{"arch": "unet", "model": "image diffusion model", "dataset": "stained colorectal tissue patches (NCT-CRC-HE-100K)", "train_examples": 90422, "image_size": 32, "grayscale": true, "horizontal_flip": true, "conditioning": "none", "objective": "edm", "cond_dim": 256, "norm": "groupnorm", "activation": "relu", "weight_standardization": false, "widths": [64, 64, 128, 256], "blocks_per_level": 2, "scale_shift_norm": false, "attention": true, "upsampling": "pixel_shuffle", "init": "trunc_normal_002", "residual_init": "zero_last", "optimizer": "muon", "muon_scale": "match_rms_adamw", "lr": 0.0015, "momentum": 0.9, "nesterov": true, "orthogonalizer": "newton_schulz_5", "adamw_lr_other_params": 0.0022, "grad_clip": 1.0, "steps": 8400, "batch_size": 64, "epochs": 5.9, "lr_schedule": "cosine", "final_lr_fraction": 0, "warmup_steps": 160, "weight_decay": 0.4, "adamw_weight_decay_other_params": 0.05}
Rows from block 8, named by matrix and row number. Rows with one number belong to one attention dimension. Each number is 128 + 24 x the weight over its row's rms, rounded and kept within 0 to 255. All counts start at 0. Numbers have three digits each. After the name is the row's rms in percent of the matrix's.
# q: attention query, key and value (stacked) (model.mid.1.attn.qkv.weight, 768x256, the q third), inputs 0-85
# k: attention query, key and value (stacked) (model.mid.1.attn.qkv.weight, 768x256, the k third), inputs 0-85
q.172 111:149124166101095119122132145171140099089089109143093144161120100096133105147157117168125068078144166128116138139103135187125102147119174170102106118080105132179109123102155138098131112140110113145140132144103129155119125141105146143127127128146140155127125132
k.172 114:135121117151118129122166147142079120137079125136122129117122147143094137139037147119153103096158142110118126123191132116179094148148123149117128141122137115138130147146131151113122103127147142112163121157144122146123156116109148156101161128084095101138092152
q.173 123:126110132135111095156106119173130128168141119134140164144141124106153110119141126126151109154159126100116131134155115116123120180140153106130120098127114146149141127138159132147111126127112149131147170151148130090142161098126084140092112124100172116159148128
k.173 124:136117090130124106137137122143131122140106136160108086117135110110124158158152066156143107110120152099096116139167155154093142173140104130139107130112140128133153126140155103094178106103098134093139100170150115152172149109108111147129123167115141141125120113
q.174 111:107154104146096097133134129101117134125148136143124076142108112116119123078087159127159122139110089114145119117138169153113102072148094124108155140116144112125102133128111122096172145156116155112103183117132125152091115107126121150143123099129155097137180129
k.174 105:125163132141159125125120099194115129146128123158111156125113103131127121111118101118107113101090149104152071131099133153083144145106152118162112129144148122123139141082087138160104144122126128184104105065125121118127167159079085113132132109115158134107106154
q.175 102:132152113098080110128146095141136129172146138115136102112092139129146146161129134151167099129126116117144093172150177106173130117130110169147124117132148131150147108169135173082124090163118141086129110135143098144125174144153147114136129122153140137136084165
k.175 102:175161165130161112086163154130129179138108127122143137107121121144145150115112102139125129109154151111138136136096125125112100132118123146116128166105106136169128126156142059152124110140132132169134134092155092125087153138129123113136086161169121142136080142
q.176 118:166112168142119117135128116128120172146085100125129184162148154118098125116098137135137138113140158144120127106132093142122158117107145105129097106110138142094106114107143151121138126130136127144072110117135132095135171105126126126098133137145132098144091139
k.176 115:124127123114104124096139157078132131099104150079132122191092122119143133149182127154084144141137137120117131111134091084124167108124126128107154117077152128153132158124150115117134098117125116131117161109110117136152111162104139115147107173162128112110106147
q.177 094:108088151109116099149122130110153166142124167156130192140141110175149121138168140145143109113117120125172116128149183172145128194130142118125114147131146123149102115117126132147154151075132114092114124156136088124111151149148157151171102114155126137148140128
k.177 100:142112085143125131164131117138114126183107145157124142153113128127091117112138098149065134117154095137101142114131144158119145128146132128075123130094129093171097116107145134141133123148144166086120130181113121129145121126156151150135123122149124126072151115
q.178 110:129170113129129071173158089150145125141128118100102089055152110134085132110096098132101160155143101133050103112116153119136158110119135084127122126159139111122108150129127130097111135150122137111125116123178114143108116143162069140153132149128119157153135092
k.178 103:141174090097152143150150102166127099166107135144111152099115119142142140135155112127119164134128067125122144155131104154150107148148133087162116129136114127136097149149070164117100138141135108126129117132176120136155143138128092102117146086158129094097070128
q.179 100:113157135121164116112141102140135148115130090092126143118126138131102164158133125107160056167210143135173094124073152109140111137119169116114116155159109116110132168145112136179149102093122104132103129115143159101121136125111109113134116148152147123125143148
k.179 103:154151091136180093133130134167143108121120159090143159120148160133160081163121122106126115151127142139136133122136121136110129139121080115152132090163140155155157121174150093164123149115116134160127112110117142121134154098112134105124123096143160135087129145
q.180 108:145161164110100135091161132123126162103124137132113128063143139126144116154151149114108149111149151114131148120146069096111148120134122115147126101136148167142158108110088124180150104136120107132115121110152127109102144118074155088112132169102151088168109125
k.180 103:156089119131140149135147096098151164108137100109118140152101175128128141149096117139095106097135132154140097125108126070101129127119142125115127155162129102103165148158122150122136102108162114148137138075136139138111114142151103157089082168132123130114120127
q.181 104:138162134156128105134142124112143140130086111132075175146114140146150161112131077110107133062121168101173160092129152135166073153135145163116099129102166139157108154115098099116117141156141133130114130165115185097138133112130088145148098132155121088109109107
k.181 103:094100127116137087168149180101169156149102099123114114119088164164128140119169097139136140161088130073148130092157101124070141117119170138128134169165117132131109106112128149171127120119093156120148126121090114104176133133123118099148110135127105115146119143
q.182 109:133162112117118133137140124145140111111127139081135149150098092100165131105128126127129128093113102147132092143134156126100094178134141091128132089103133104102155103168153144157121149114129142140176124119127136152158139078142107188160113107099125117126150106
k.182 107:125187093184134134153126109137131136177155083109156128141144123138144117112109105127122159129117128131174097167159120113081109160139136130133140098098153076119103130136126100105118134143134142162151111102107152118106100125092095130102135116085102123088135103
q.183 101:127126130086117132128114143149128161123147151126124098121092100128128139176139145154157141159088149106108157125132095156110165113175137084145119136111158172131102118128086111145140130149137118162146113112104095165117098138091059105130145102125153101122108106
k.183 100:147146131115158157101126121144136145141108145104124137094091130183108095154077129114094125138153152144141123146104119124087105080139111119117123128154110098133153132147111132150161136080161115113153120084111121149070090144195134151091081124154131162110119109
q.184 106:139152112104149162104122141137091126123087119117125072111134108105082131114075085126149162089151119131164095142158126116093135108116156147127126170141136132117041136138083107141093140157136147132138083094155155139137161170122118117116132091143151101113138152
k.184 107:122166126126117129115138117120133142126142099097139131152134175125169148096097127118124146108110136144095111096084101136084131103180147121104135084146112110164138169109128108153133153146168185123064191183131140108139107195144130096154123141154128086144129099
q.185 098:129141132105121138154139115131144119153116162126175152120108099099112149122101115134159114117097118105120140120135128133151121125125134141093102132112123117100136167107138091150109120112148168147147089139156137087119123125116138158119163164110130148128135163
k.185 095:121149156119128083134176157155114080149128162112075107132100151122151136156181130086133126129110140135130207137105175149143158109166120128114114114121103091167105108113188144100108141146109153085130120093155130104098144130152120104113140111116099098167142175
q.186 107:106131125116143109112133137122178116153123156079111110115166162143164154132133142088140140106105139101112124137140121098116133119123104068136106148181121121151122136114098080107112141140147114109077131128125156145105157146134115110117104153145159131141098123
k.186 111:149153125138065131134154108152144131112148132105122133117123148161136132142130150144134139138093122101167145130143097169156103122101148136123135133129133152136095115113126136164123147081108153142142116102117110135126151151132122125123130101145142142111062165
q.187 102:134125090159116091132156132138110147125103160110171117088123137173126116137124113126144094151103110179174119136104082126124123143103094150094147170168078119088139159149166115120157172118158132141135139178094141080131160128160116107069110150138112117118106137
k.187 111:128157102110104139132137143105152143125096152134136140134110137157100107154148149137141123135165200085140134157091173108100135149136092165120104085174121129149153123132120137114147153137135094113105130160097141107137171155127162112099099139112122141136118167
q.188 108:108134130114142092134135130119139123124101141134109105087144143122150174113147130124107162127109121121137140068088155124155092119147136131138127127122139103136127099158120124169158131139116085103098159142132148141081095141179123161077154112166096089115122092
k.188 112:154144131134129146120113115109124115101165143100133107164126117139132111146156167165079107131117135166114078133081093173111155118141135155141145142134111146106097111139153088123100114133103105112121125095117146108126100160135119142108119108113124128169140115
q.189 107:129136079130145108135079134118103091117122148171121108132130087132125152129130130155131119147084121125153127136144142155138139099149113099138158136122149128120132129173152113132107117097095125137099126106082091117116145162103120121157129101179089051178185174
k.189 116:083135150112136152087130127144135125106134127129078118130131095118133109117119090076139134114045121162133104066121128148140128195134125128148076097117098160116135167110131139142099160137152081091157089132116104119147117133118105140155139108144130167127146154
q.190 106:099150149129128127169113141136106109127108145119099136120125173121162137168131118122132107137157104134162086132087151127105155109139168094132161122162094091144120125110103120111121099089137142135188151148091169085152136095149184111150138137106132161137135123
k.190 109:110105147119123109184159154080126085105075113105148157153167135116167157121122129101099100163174145129161170126124178141098167159152124124126158112139108165091131074111136125154110135167081148104116125116163116133142142114130134138121145104118160172114112112
q.191 109:127106126099122144132083169078133109113169162157134146105153130158122111162098093160125120127088140154104168127160158172164167148140088123127074093138149113149136050130112120113154152122124098124144091120134090136168135135111122123154137109111067128111119130
k.191 108:151118106165148133133123094148113098152096089158142084117096122111119081089107145131178115147141123132126159108111128134117150105125133126132156153120115134140123102127110147149112079093135132098120190165140150121101095144130149127125132164140110097113157092
q.192 109:123111158138111182102146103138117129111135078124100105145112084142157101136137191114141107118151142145132118153135109154099155099088156117123140100121111150126093094157148159111108134133118152100163139138171119085145078168140135141122158134163095154119152108
k.192 106:113105110123121121107101154071106094148155107109150134130120153096101107157153207173166146172161137153074106099157125121152122108138135138136118156161141130196082103154130111097129108138134142142150133104133101137144133146130133119156137148107123103102117145
q.193 104:127121097099129163178137120159139155127138161121126157120136150112118152115128135115137112111151143130154079138166135111104128153116179173179128173135149126143098142134104145188114130147146155178131135120128126099120076135122100109119136111137135112166128098
k.193 106:124139100108159118121132129111140115095080159144128122142167125116143172157136182167137124128143155141076168113116121108094132128096115085158091075124147161134087116118116185120125119118117142139128159115138146146163125135116092128137112089135141147138128169
q.194 104:111134133113111163138131102131157119127082134131119181104128123111087110116136156134145116135137075161147114171143100135104121143085120093144142156123141108122133140100141151150134126076146155098088151143132118109158102128161101099128122150121109120107162097
k.194 108:151105141123114114131150138098141106125139146137213172128098169130140168126138155138151130168125111138105117109150129195149136133111111107084185098096145079137133117122120162092152122105140126127131115142155148126169183118107158079101135151099126152141148157
q.195 088:066110144102165180123120181136117144070128163136144123129115113146102157153122131111169153137124118114091095130128082144133135087169160127092112103153154145082128124104125119126093096090135097130150131132132104156164107109127113158133143131125159160133116118
k.195 095:105122096116089130115138059161123115111137182116102085085121156189111122118128150128132182096167149148126127159162102137147137144149147172103116106104133158160127105158164105085101116122134115126110128108119159110113117147139121177133135125105163147144110115
q.196 099:126099147170114121096154140177127101160105085115112126125134115115149137101163124134120123096086133109132155115122197124128141134111116109146101104096138111151175156131154105156144145170145225107067105116146092117083120114146135110114148105107154137135165116
k.196 093:081111108137154168102113159138141109166095080134098146158143112139116117118088143123155110182105140129148144114089115128085130091091128089152093102108103144082150131107122131141119133149117097123128133146171130159148106136121148124158127098112184137131129162
q.197 101:106155103135149163086146134132131067119087105121121108127121118121178120115117110101096147093092187100147182124127151097179107114153115151112134141103138122111122151156104120150130147192130113154154132181144125113146110102137134126130153141108168135139136139
k.197 101:111136127191130115121153106113148165165122137151134147149106151135161127126124077104134111092117105120133137124140131131098088162139117109103097188131121152124156153106092160103092150124127112144145179126132156141107161126156084164115114104121131140118141142
q.198 103:141128121119115118081080105104132138112075143089116095112101175125066076106138138125113156119180140160148122123109115151165148143094122121112121152153114196132106110110124130149146152106111121162091132142152122146175079104117173140107112133073130147115100161
k.198 104:154099147141149061156111139137154106095142132140172163116129146120140108100123177164120164108138097105108164118130098120138131116108135134120145123135142096118106142150148119131108144133163122163125122158113137113144165135157105116115110135126114108129167118
q.199 099:117141089175108171142098119101137145127147147161126191156147126113169150115130110106123132096126064152141134121102154160098117117117101093145116131119133124128120138099144142099147066125134104102173098126103131131128179164137118147158123130168126118142156120
k.199 095:132165148148147127144124117126146141150173145146136134150122096118099125162086083099128130122115108175156150153145132109114139159103089140123143130127096123110113138095116112118131103086097131147128088111099137108096126107148196093128154148115128127161093150
q.200 103:118148124150098132134153140134133150145135153110165144126155098110167124100163116133088155131130129203140119121103110133092125161076097114110156114093132149132111102133141187165122175140105105134122125123130116134128121105106133144144152175133109161161122112
k.200 113:114119159096141102123178110179102160103109158084155172141136163133131123132135139133127124135126096119116098158145111147137133131184147121116119108117113109115172153125125156147164199110125116128113111117105128140161161089077113110130091164127123104141176130
q.201 114:149132124131103113126108156132031098090123158090161118154093147138126107101141137154059150162125156115116109150112133074168155122150128105090128059127152145138150093108126142113133125129133139100118078117104112111133161100134157138126147121110155106124113142
k.201 111:142083141156130181135120154136101161123090144109150116148110129152124109115095141137141081133143130119171129185113116142165145108136146142136097127131066113149171158120126120151153085122107102118183109140103152120137085144134101164117116110109147134129093076
q.202 099:153123130145116152140113141140096126132144153116108109139166095152126158125133128125127134102104154122140091095123160127156169095145119159137119110149109152138101145099106112138126114156142127119136135094126116170102142124087173141134129113101092150138096127
k.202 097:088130107090135127138118128135142098121108125114117074128144137133152156122111138125154106172146159127148112152122131134105162178078136129138125107133141128111111140131123116104143134133069124097140141121094068116131119147097120138141113153142136078124129070
q.203 102:153145115141122123154170130158132134140116099157112071136148118124145087121146148116055109119144144137157176107127182128137128151088110139133136146080091110127140148139106133121115138160112133157126118136148145151153132112148103134097122168109108103115139107
k.203 096:115141115135114139148139155144102117129111114134126099106128118135154140096156090173083079101104097096170141113082121130127135112135116107104128116086121170091109148134160175090135136123143122170123172135143089149130148144098092105093166101137132119118158193
q.204 099:215132104112139094144118089140110106153108142116103135160109093089104114142128126119118175158109170153094087093160122134112115141124133147135072124150150109137106111094147156093155117116132120128138174115123156137117147116142118086120129135117108116162120122
k.204 100:098115091130148086123126171140153102122144127098085134103139141130080173115104130141087139153139112114141117117106126112140140164143139129146185113145152114154137155140178135108120106132128137121135137090098148107090104074145127156094141155121158135185180116
q.205 102:153145080160115167098165117142133123141133094095146111166127125116141119116096154144145096142104127119128145135113111125143135150112137125157137080125141158108136095168155166104118138171118160135110120172167076076147139143070115161132112166131128172109149142
k.205 106:130108125161121127177091157104084184153170076115099144140129118148122104128104148099154114142135136135156128128128153134149131104133162118148094157157115126117148090135139099119149164093082156144113164149150135109133097163165110118168139106127159104103100110
q.206 106:098121143131083154130133127119145174136118146119139120168128155187128174142132139098121130144141139140170150105114129133131107115103148148110158107101106159133175130134127144161129132138123119113183142116136097146141130127130129084100103137140129108116110115
k.206 102:107121161146076153149199137120138139159099122131121121170103122141128135164163084131128105125130124125113090113130127152135125128132148102148141135122100134099183157115121113150157142153161157169149111144132135132151131116115063110162112105115126101105160124
q.207 099:103116167120123157130140146138106149133155129131148149123164145130126136150100140130127134106120102103078109131111124134147118095160116150145118141118095166136118167082106142132159099105146119142151128126133159162140121155119153142134176125166095120119103156
k.207 102:078098074069118125099096121141166113133138115128104164163095175176117138096124147146124130107089150185113145157125135150145161152089122136157150108137148073105166139116101148117087139162109137126125095122149166154114118135122137122099137136133118117141104131
q.208 103:171073119137089124141133125118122134144120127125133076143094156135145131125117118133102149130108158126120120134138115139147078134138163152122124120136130119124087116143137206149100125145124112103152105097159111122115176131079092085134119129137146121150132149
k.208 105:157109124131145157143138112181129140114136116122108104149126147149122178154113097098100114128120168120097189135076141160093137120094153124128147112114091153120134148095142147112159068088171131097117116142109193149161106133120116147137085137128162133123116156
q.209 098:123097154120118128115174104132129162124130155135168097190141151117144111167153151141117098118133087151137099111163124176064094110127135117119090126113117122141127113099116142085140096125145107114171102134106137113142117149117105167178129099132165093130129099
k.209 092:117137127116102090089131095096133126118126147151173125138138149095097112117140131099106110139100145143101167175149137117129129101104135147181158140155146101158136131126123081118093126120118186147104148119157121104108079166145146131113082128179128101108106141
q.210 098:126162144115095135054114157116127140090139160113141112150090116133146141138129121111110133124126141122115148137128169102147106120134107164123128136164140104160149097137116115153124181174133109118124142176064169121123151122084148113086124102139108164107115122
k.210 100:087086107152162116132132101132150149130124169127106184140112086112108126156131116122156116158125160140099112147141137139114093136121162144122140129128140117118170143099147085142155120132154148146090151177120114138113175116113097120166113119155107136166183140
q.211 101:147125152169131126134120130115117147124078132073087142115121110125141118089143101117136099121106099115137171143118111120158098148128097111179140105132113102148097078146112133190133132116142146119074102124131103118120125122136150102163103108126110133117134179
k.211 107:123125195131158154141105142148142142107103149096131145133129110134167102120136165116127078114117118155104164133125124205086123121120169156113129113134108101108136099082096167127173141094130144110111086154131131131125169151087129124141123133197113130154148156
q.212 101:115106165143155140101106115137100116157146113141131104108137185103079142146121116134119153097110151118104146121139098122158124136143099114138174130140171120121108142137132108148102138142116097131108120138096110164163134130128154153101160093095121100104125115
k.212 102:149120146121124127138106122139112113123114134142118121129125163163108121073154137136115095096126129091094131124147083138162135108120132106156158138145098144092130147134133088150100149124132096141080130140134117098149124147096119133123133149161080155118129126
q.213 099:171101136119140103144138130113104132150110091152125156109125098163158121141128105123122069154101144124133148118110180157140169147147150167132116130120104134125134103159127126138166098085129172137181089123129168091090086098132161168162168104165127119165159114
k.213 090:123071045118148092106096143089163116144104149118094138157137117102151130128143118175100123144093116121131171121132131148105137106160059166094087096097135118069140078147100140118133116117140153093129145106137128180122111132144094171101116142133147130118096162
q.214 110:138114152166123100082143085158116164137141087148151122106103107151146107097142115145106110109135132105123138171103100133127156152108177152127172116144148157135127073135144127139116160147126117099124159124170134123117130144152123131129114127077086151135106117
k.214 116:105117124118146150136118150121141156144086144122104169166106082133126155124081152139114101126135116120172113118106086085097098135106120139147082117090138121166127108128132101188106110122158147098135123128126130139136139157098101145171096080167153082089096136
q.215 107:162135100141118130070135124126122094131121112134138108138114134157119121145100100162094127173094196125131110122148138117146169162174131181123119145153081110144142113150085148079186152160135106158114104107131126142137163123127117081158142109108107080165116152
k.215 101:156119088137147106124087119099151122154179092113124168147121129080137154124131114117101138172151171118146080137120141072147141142182105114139145109102080161102122134119098134159127114122169122069093118128115127105150130105111099137121141139134133115151154125
q.216 102:133158098168129082144189131159121142106117137114094130123119140114125120148116102146111099132129099179157122092166114131163084176120161148101137136147124100148138122127106114130124170161144095149139158117122097120178139103132147097108058115139118137137104172
k.216 105:116113156106118136147160118122141155129119108127182078137065126089186123123174108113093100155157117125140144086129156089184134115107120139130150162153111132135118106151137138164118119127126172136120141117110151105139127110084117103088121161174143165129166136
q.217 108:113187142147079132134089128099119130136156125133139121140102146141125123147128148135110161095145125138160075159143136104134127141121119096130111106179178137134136148128112134127079122131089140144132170116103140157066152104124108109135142171167097150082125123
k.217 098:167125142137170132154145125167095119082140078148118139151109114182109180135114099114151104159107132129117091139121112178124134166133146127167100116110100147131127157146129113119141130150103087123120182120118178138142143141104131116122116171121098134166163098
q.218 097:114100125133142151151098120139129138113087114094089171111118152108138096137104077096092176091113136134161092096149176139142103121137096132127136164106091132099147148105139134077160120135147099132153116119123186117101116125144098142117086139114129093159148127
k.218 095:147165112116151145146144109121164140131146141150121119125106128096141160104125126138120132126117084150104117090078161119174119099141143117141134087125111106107080127126094161103094155177107125150132111125082174136084131116150142141144147139147095119112128139
q.219 095:098169130114106094108114104116172113143083125146133101113172134109182117148121133130135115092124128154095177142110108083135120146151122158092125141145141154110107119168128141160101143156147131134137136162093104097117125121132114143137129079095164153108080097
k.219 101:109113147160124123141107100153134109136113087148145115139135127140146111140116117098176108124108133104125118138113104149123128167133117108084127160113162128154166154113124112090145123112135134109113085171116116105174147125115123135162091121196144104134154152
q.220 088:105099131139127105104088087090134127112098086116146120119134144134154129143133095177094150114104152141109167100110130148107109152092105157092150129179133137148149136166187137108106100131130117172172115138152151136109137114147141156108139117155079141130143125
k.220 093:115140086113112142103157103151128101167166124182111151141127137104126150109166104154118154153131146105122095102110101118134137131096129115156116103073076102099103125164125127147106161094143094148116156141084115115178107139134128135101132131131092075127103161
q.221 096:160104155143115113131129120172099131158131142089132151143114130117095151146180086135156132132151139159135142146147079132138103133129163138146130147152136116146097115112116124100131126119132075088117161177171158089125130091128119128117088153113106156161118107
k.221 098:120130108134114106139147145153139153126120184115125139138114148118135132156139100148103165135161124147103125127131077156164124135113126100128129089151104115128175144086135125129182123081135125141171125111158122076148122084139097165154148214124110141116160110
q.222 103:086116137123119115129118104140124128122171137110090146139138120108154134130144111142151123126134122134133121103152094105159145155136155113151107125150136127168099137126156137111148160153133117173112146151178087112089113126111121121145151098117076139045096109
k.222 098:108137130165132130079152116131120125101165092117114148151135119116153117112138173124104118144127131144146100169110134129173089166125139136144096107125125144103125135175139054114152111117090092148123105131126139086148129113176120107128078130141106127135116116
q.223 105:125156177133157107086090140117140131119132130162161145150125123159107152155141140136147137084106119159150136128119158124129116103145142160084109149111103097063152130151169139120095131139119114110082119145119101146172127136179116119145149139166116139118133134
k.223 112:099120160131132113130131120127175103124143138144143172162096100128119093147138092169127123119137136089159142122119095094166160128142143126142118128086072133126095087133125149114095122110132112168127128125184121118098124122110173139154159167140117193167147052
q.224 107:129114108164156137161140152123139137130147108139138101150120140114110114149106176139102109128175085138169114135127124108096148071114120124121139109131156127104095124101120164148085117179177138161118128127111105168146097111094108123159102104137134127110112142
k.224 102:136151192118114150117135156128138107118128126133127122115159149142129124148140145102128111099135169166135099105153149143095124120100152106144093075147168103115118063122106089131105119112136127114154140154127109085083138124157112103139114115138135167104108114
q.225 101:131109134097101134120148121148088122135151083131160119115119122127103105065130140109130101161105122144141136116121110155139182102111098131122125110178112120142104124153119171141116165126141131163123136154152123117139143128085107150169110163144091119158136085
k.225 099:122186127194107149131140151195101170140120131165120103146136135156139131083151139129172119139109152129113111106125135142124084104144086097067146144108135145124173111120119095140121105145146077142115112087166165136147068133154112100097106148103114129137112118
q.226 091:118127139117136081114108120150113138131115115121139127145165118134124114160098116109094139143118158165116159087125088127120097103144154148120142119116109134111137159112134124114181134136111111117169135155176092162130122133149147146112126124138118107145115085
k.226 095:133137143110153122113163108117061149150128162120082164105117106139133107117142114145124110111147128134117156141107109137129131145161160161093140112156115117084117147120141132113094120106124100103103127118119135128086083146160120167141149123123158170082163114
q.227 100:186115132133126136179124097163162156141138109167113144105163130117105125149099100141134121096140140107124153067117158070128122113164154107129136086149090134091158121138125145140116184100090127098094111124105160138150127162170200135111161196128142145130154130
k.227 097:129145089115145127166119109107123088146115121085129166138117103116141136106110151119152128182113154117132109139102113128111135141152149129121108153049137161155130085095139150123111140167122081111113126142106124155178111078126157156133126094135115176135131111
q.228 098:136122115139159109127100122138111136077084149145113107158114124125135140126082100139138134134196102160119117144111143105125140137098139107116110107178113157104158153096153101099167114111135143089119092165131111156138112141158139125141106096118096166136105104
k.228 097:145108152098090135115090114110098153152138094157135175094143111159147110107118130135111126176138099147120155141146138132148136147157139112116119087138138107165151115107153133115130065145129148141104097153114132143066118131127170166156113147130116118121144145
q.229 100:123146100123095094154149147140119142132112157088151094138108115160154097110116113129116114141102121139125147104142120165117110117110140129099114134098148170111132098164168096140108079161126131120170113157117121167140132122122094102150145107150166129115158147
k.229 100:135158135123154103178161101152128123192144140093109148140131084122099133153145073128129110134122129117151134163132119083150158111111165127126150155185148108106118134086165116148102099168113126171151133140141129160116116158108099157097161143132122097109142149
q.230 095:123208093135111127132137102151117129118109124127091139107141136114091133179124123127153131140094125127155161073120121119110130135151130142107138126086159129133153093086145082154098145154111102101141165089125138126093169127101146096143116131115132153119126153
k.230 093:106138132132158117123118155172127121134108127139125144068127113123111107130163132167133100109159175153149148071129109114138144183118141129133159145149099096082142081148110159140141157141125122101141130167131158121097110134165115107090124115147107101097156133
q.231 104:116116105121139121108128139124110176088125139150121158115131114118125109134122082154149131112148080161116134142128116122117127124096127114148140137075186091138090095106129098153116107137146114092119119102101158106148121098112139127106147106111150159177103132
k.231 103:142093125105164123148168135158134133132138096140145132153154127128096127129145119116099159144131114173142155111101143107168090141104148138151096128098134093130145113140117120112157101080121135144111097117129154095079156120151102116108155100064111094172141113
q.232 097:154148168132122132133109163132083155079112163083116130135140165175134116152094132124113158169122165121103141093140123123139131104117152160092132137149160133117115103123096138120135127104102124105142131128130121140133167146110118137150128084109112167123145142
k.232 092:168117143085175146126106138151136148153092148121156087075163116129126094175113116126154116124170157125161144171151133070107126124141113158108151132143113144127122102153104125167125122117178104128160111112142133134119112157147166129062123101114118112101125117
q.233 101:102120125132093073163131126202135120140124154116153128147139154127125112098094174167160175108121134139116135122160149151133147158088104164166134096064138188121104158137130113105107105105168130127141148127130144097105110112077082091141116132147125130124111123
k.233 098:133094131108151126140147104148147136109071118199114114065134124145103142099157147186085149104113140128153140145150075097174139130102123115111115146171176156136129123101102100121141104147112128109155142124133164122129109111117135112134127155144127141105114126
q.234 098:130130144115116144149153127159124137127149125149097151145140105118077097115115099143108147113094153139105129121085130144163169098108118126171174119117092120122128092129151124137115168147104141102114049145148101114091111137128154170109118120099102117122136112
k.234 096:153149083125116126129149147193114149150108144123109129121105121140164142134107134093172137137165130098143110118106085178119137132130089112100141125151157135096115140171114114108138155106113108146113121089142151147137084126118151126128092110090115167159138138
q.235 102:124138101120126151116130131107123141133156116168117092141181104128106150105111118081121112111166109103090124149100125101116159101060128131152121165131110136151148113134129154080140102142151168129128105102130131138141149116109113139138090108131125128098102163
k.235 093:110163118117091149112132129158117146124145068132118117152165123146173141136134152113109130145153129138184110115081086101109117153118108082093154138162136180147120092160099117130174100105082135118123146140153131098106168147140163158140084123144134137131087152
q.236 101:148119142128161127146126157087115124136122111101130160197119139157141163152168181160134106093106128113151142144110130161128126122175092119130090174098106103090112129163158098145118111130120131164132129149110134158107093108126104097085160129137110147157114137
k.236 100:151173104113125119137117081116151120103150138121092100098155136189159139125147104149154146138146125148158169106129073150108143116144130121149130100122135114149104111114161094093097117145141125118130088103186124164138136131128128138159130145149140160143106120
q.237 109:112155098103144129157123110145117087159110130126170147132143126159165112107113152134109108140142136157134143117130158145153082152108123109136160082137135137142135103167126137102157134172118113151139128081138157118130138122160116123148116127137125119138145081
k.237 113:114097145131142102113101136117109123102107168138158151183111166151119106152152136124087134114138146135184130111125152119123126168165135120100147064094160064164110124103100093164103099130151120084144120114081137162145090123115146118079162156120186158153132156
q.238 087:120117119112150137155146120149126124126139129152139107118125129114117144153134157155130140143186101114174157119168099090098188131127131131151157114164116119116149110159129124114087108111067153103115094153154111102115137156156155153184116151152125160135110104
k.238 091:152147117135107135148156136143139105121110138133130170153147080156151145124135119131115071186124123094184096123137117135126140118109115102132167161112111139139170119101100106158076100170175133097110073125141094164150124137135139111138105151093124138120093118
q.239 101:122140084114158137107122115107130118117108160149112149073167116141130135131165144127137157088152138137099139097088146118122125107114115144115145137095155132136099116128159121121078102128110101130149160134143133139114101132121131147176129108143146097106135135
k.239 093:151097126154141091131136090152096120168121126108106124161076103136133135131135103101129121134133130123090150132150116112089137157108150144108079159126136088147129118095173123111120107143113117109121152119129116134146122124173149126149105138180104131115196116
q.240 106:091096112124129158111087157161123077090092094186122173123140125117055107140139125159119141139160135136129094108126151152121122123141122120113166083173150139109116146110131122122085139081122135118143168131132142127117152125157144111113138152121150111131130160
k.240 101:147139112131125150100095150160143150067131142146136130117133118135098108149160131119120094168117138132074116144166134148181093117131106165135141108146115124147176121147134137120119074119154125124101106155129147165122124103142116099115082177155109132161125086
q.241 104:108107093149155082100132099166100127139096091178114135126121148100138145124104094136130112141138113114116155109135146144131136112147136105147085154120136145139122177162138140082162121120101105135127151115143150130147116143137112103090134138100209120143145176
k.241 100:123068098092146112116103141104144116097099131149129131132093100134117138113111114162122125127105129155122112143146107087168146152157182116143128128124098172121116135146126127126132092105122173112146119131144124075147120148114120160160112164116128088108115146
q.242 104:108164098139095088110135119119091105113102128125151146120165119125108136122131099110106169116096118114026152074135133151119119112128132124115158114105149137134110141093158129103149122124129124123134128120169117092127117150115097113115130142203142070102147130
k.242 105:137098125104153126102132088175136139156146134122087159125091110185124139152130115143100130122167148166124174111126099115153108133132162147120105144160135121150128127117157145094166093093123105124131123114132139112107106173156135153118137090172116116119135100
q.243 104:134171117107096174118086133096155153133137113159110125107131139123116175138135093159135141118091139121158090155095116120141105128146144114091126132139111137165177137170139150097115104099146133129132087138145116087090134098147165174110140145106134101106128143
k.243 107:139121072141112109145109094108115080095102116091120087136098129137151148165111098128150115128132118077090119154131121077132179139150083106097129108145089141121113130134126143112151142094114092152136143109097115147092157141141179113158100148121133126175124118
q.244 098:117149112159130144111143150154110101132127079135123092137103147136090127100124116105158091118141142105135141132124141096176149115123065122091135110100126105139134106125110134150126141092136108091122118141165125156112115134136130144147116149106159105142141166
k.244 099:148151117149090141096128158156163156126150154142137143133172124103159095158110137107166088119116122129119120099099103168174174114097091124121100121097131142142127106143112144187177142089132109133100163124112133135115102152163164112139126123128157114155131114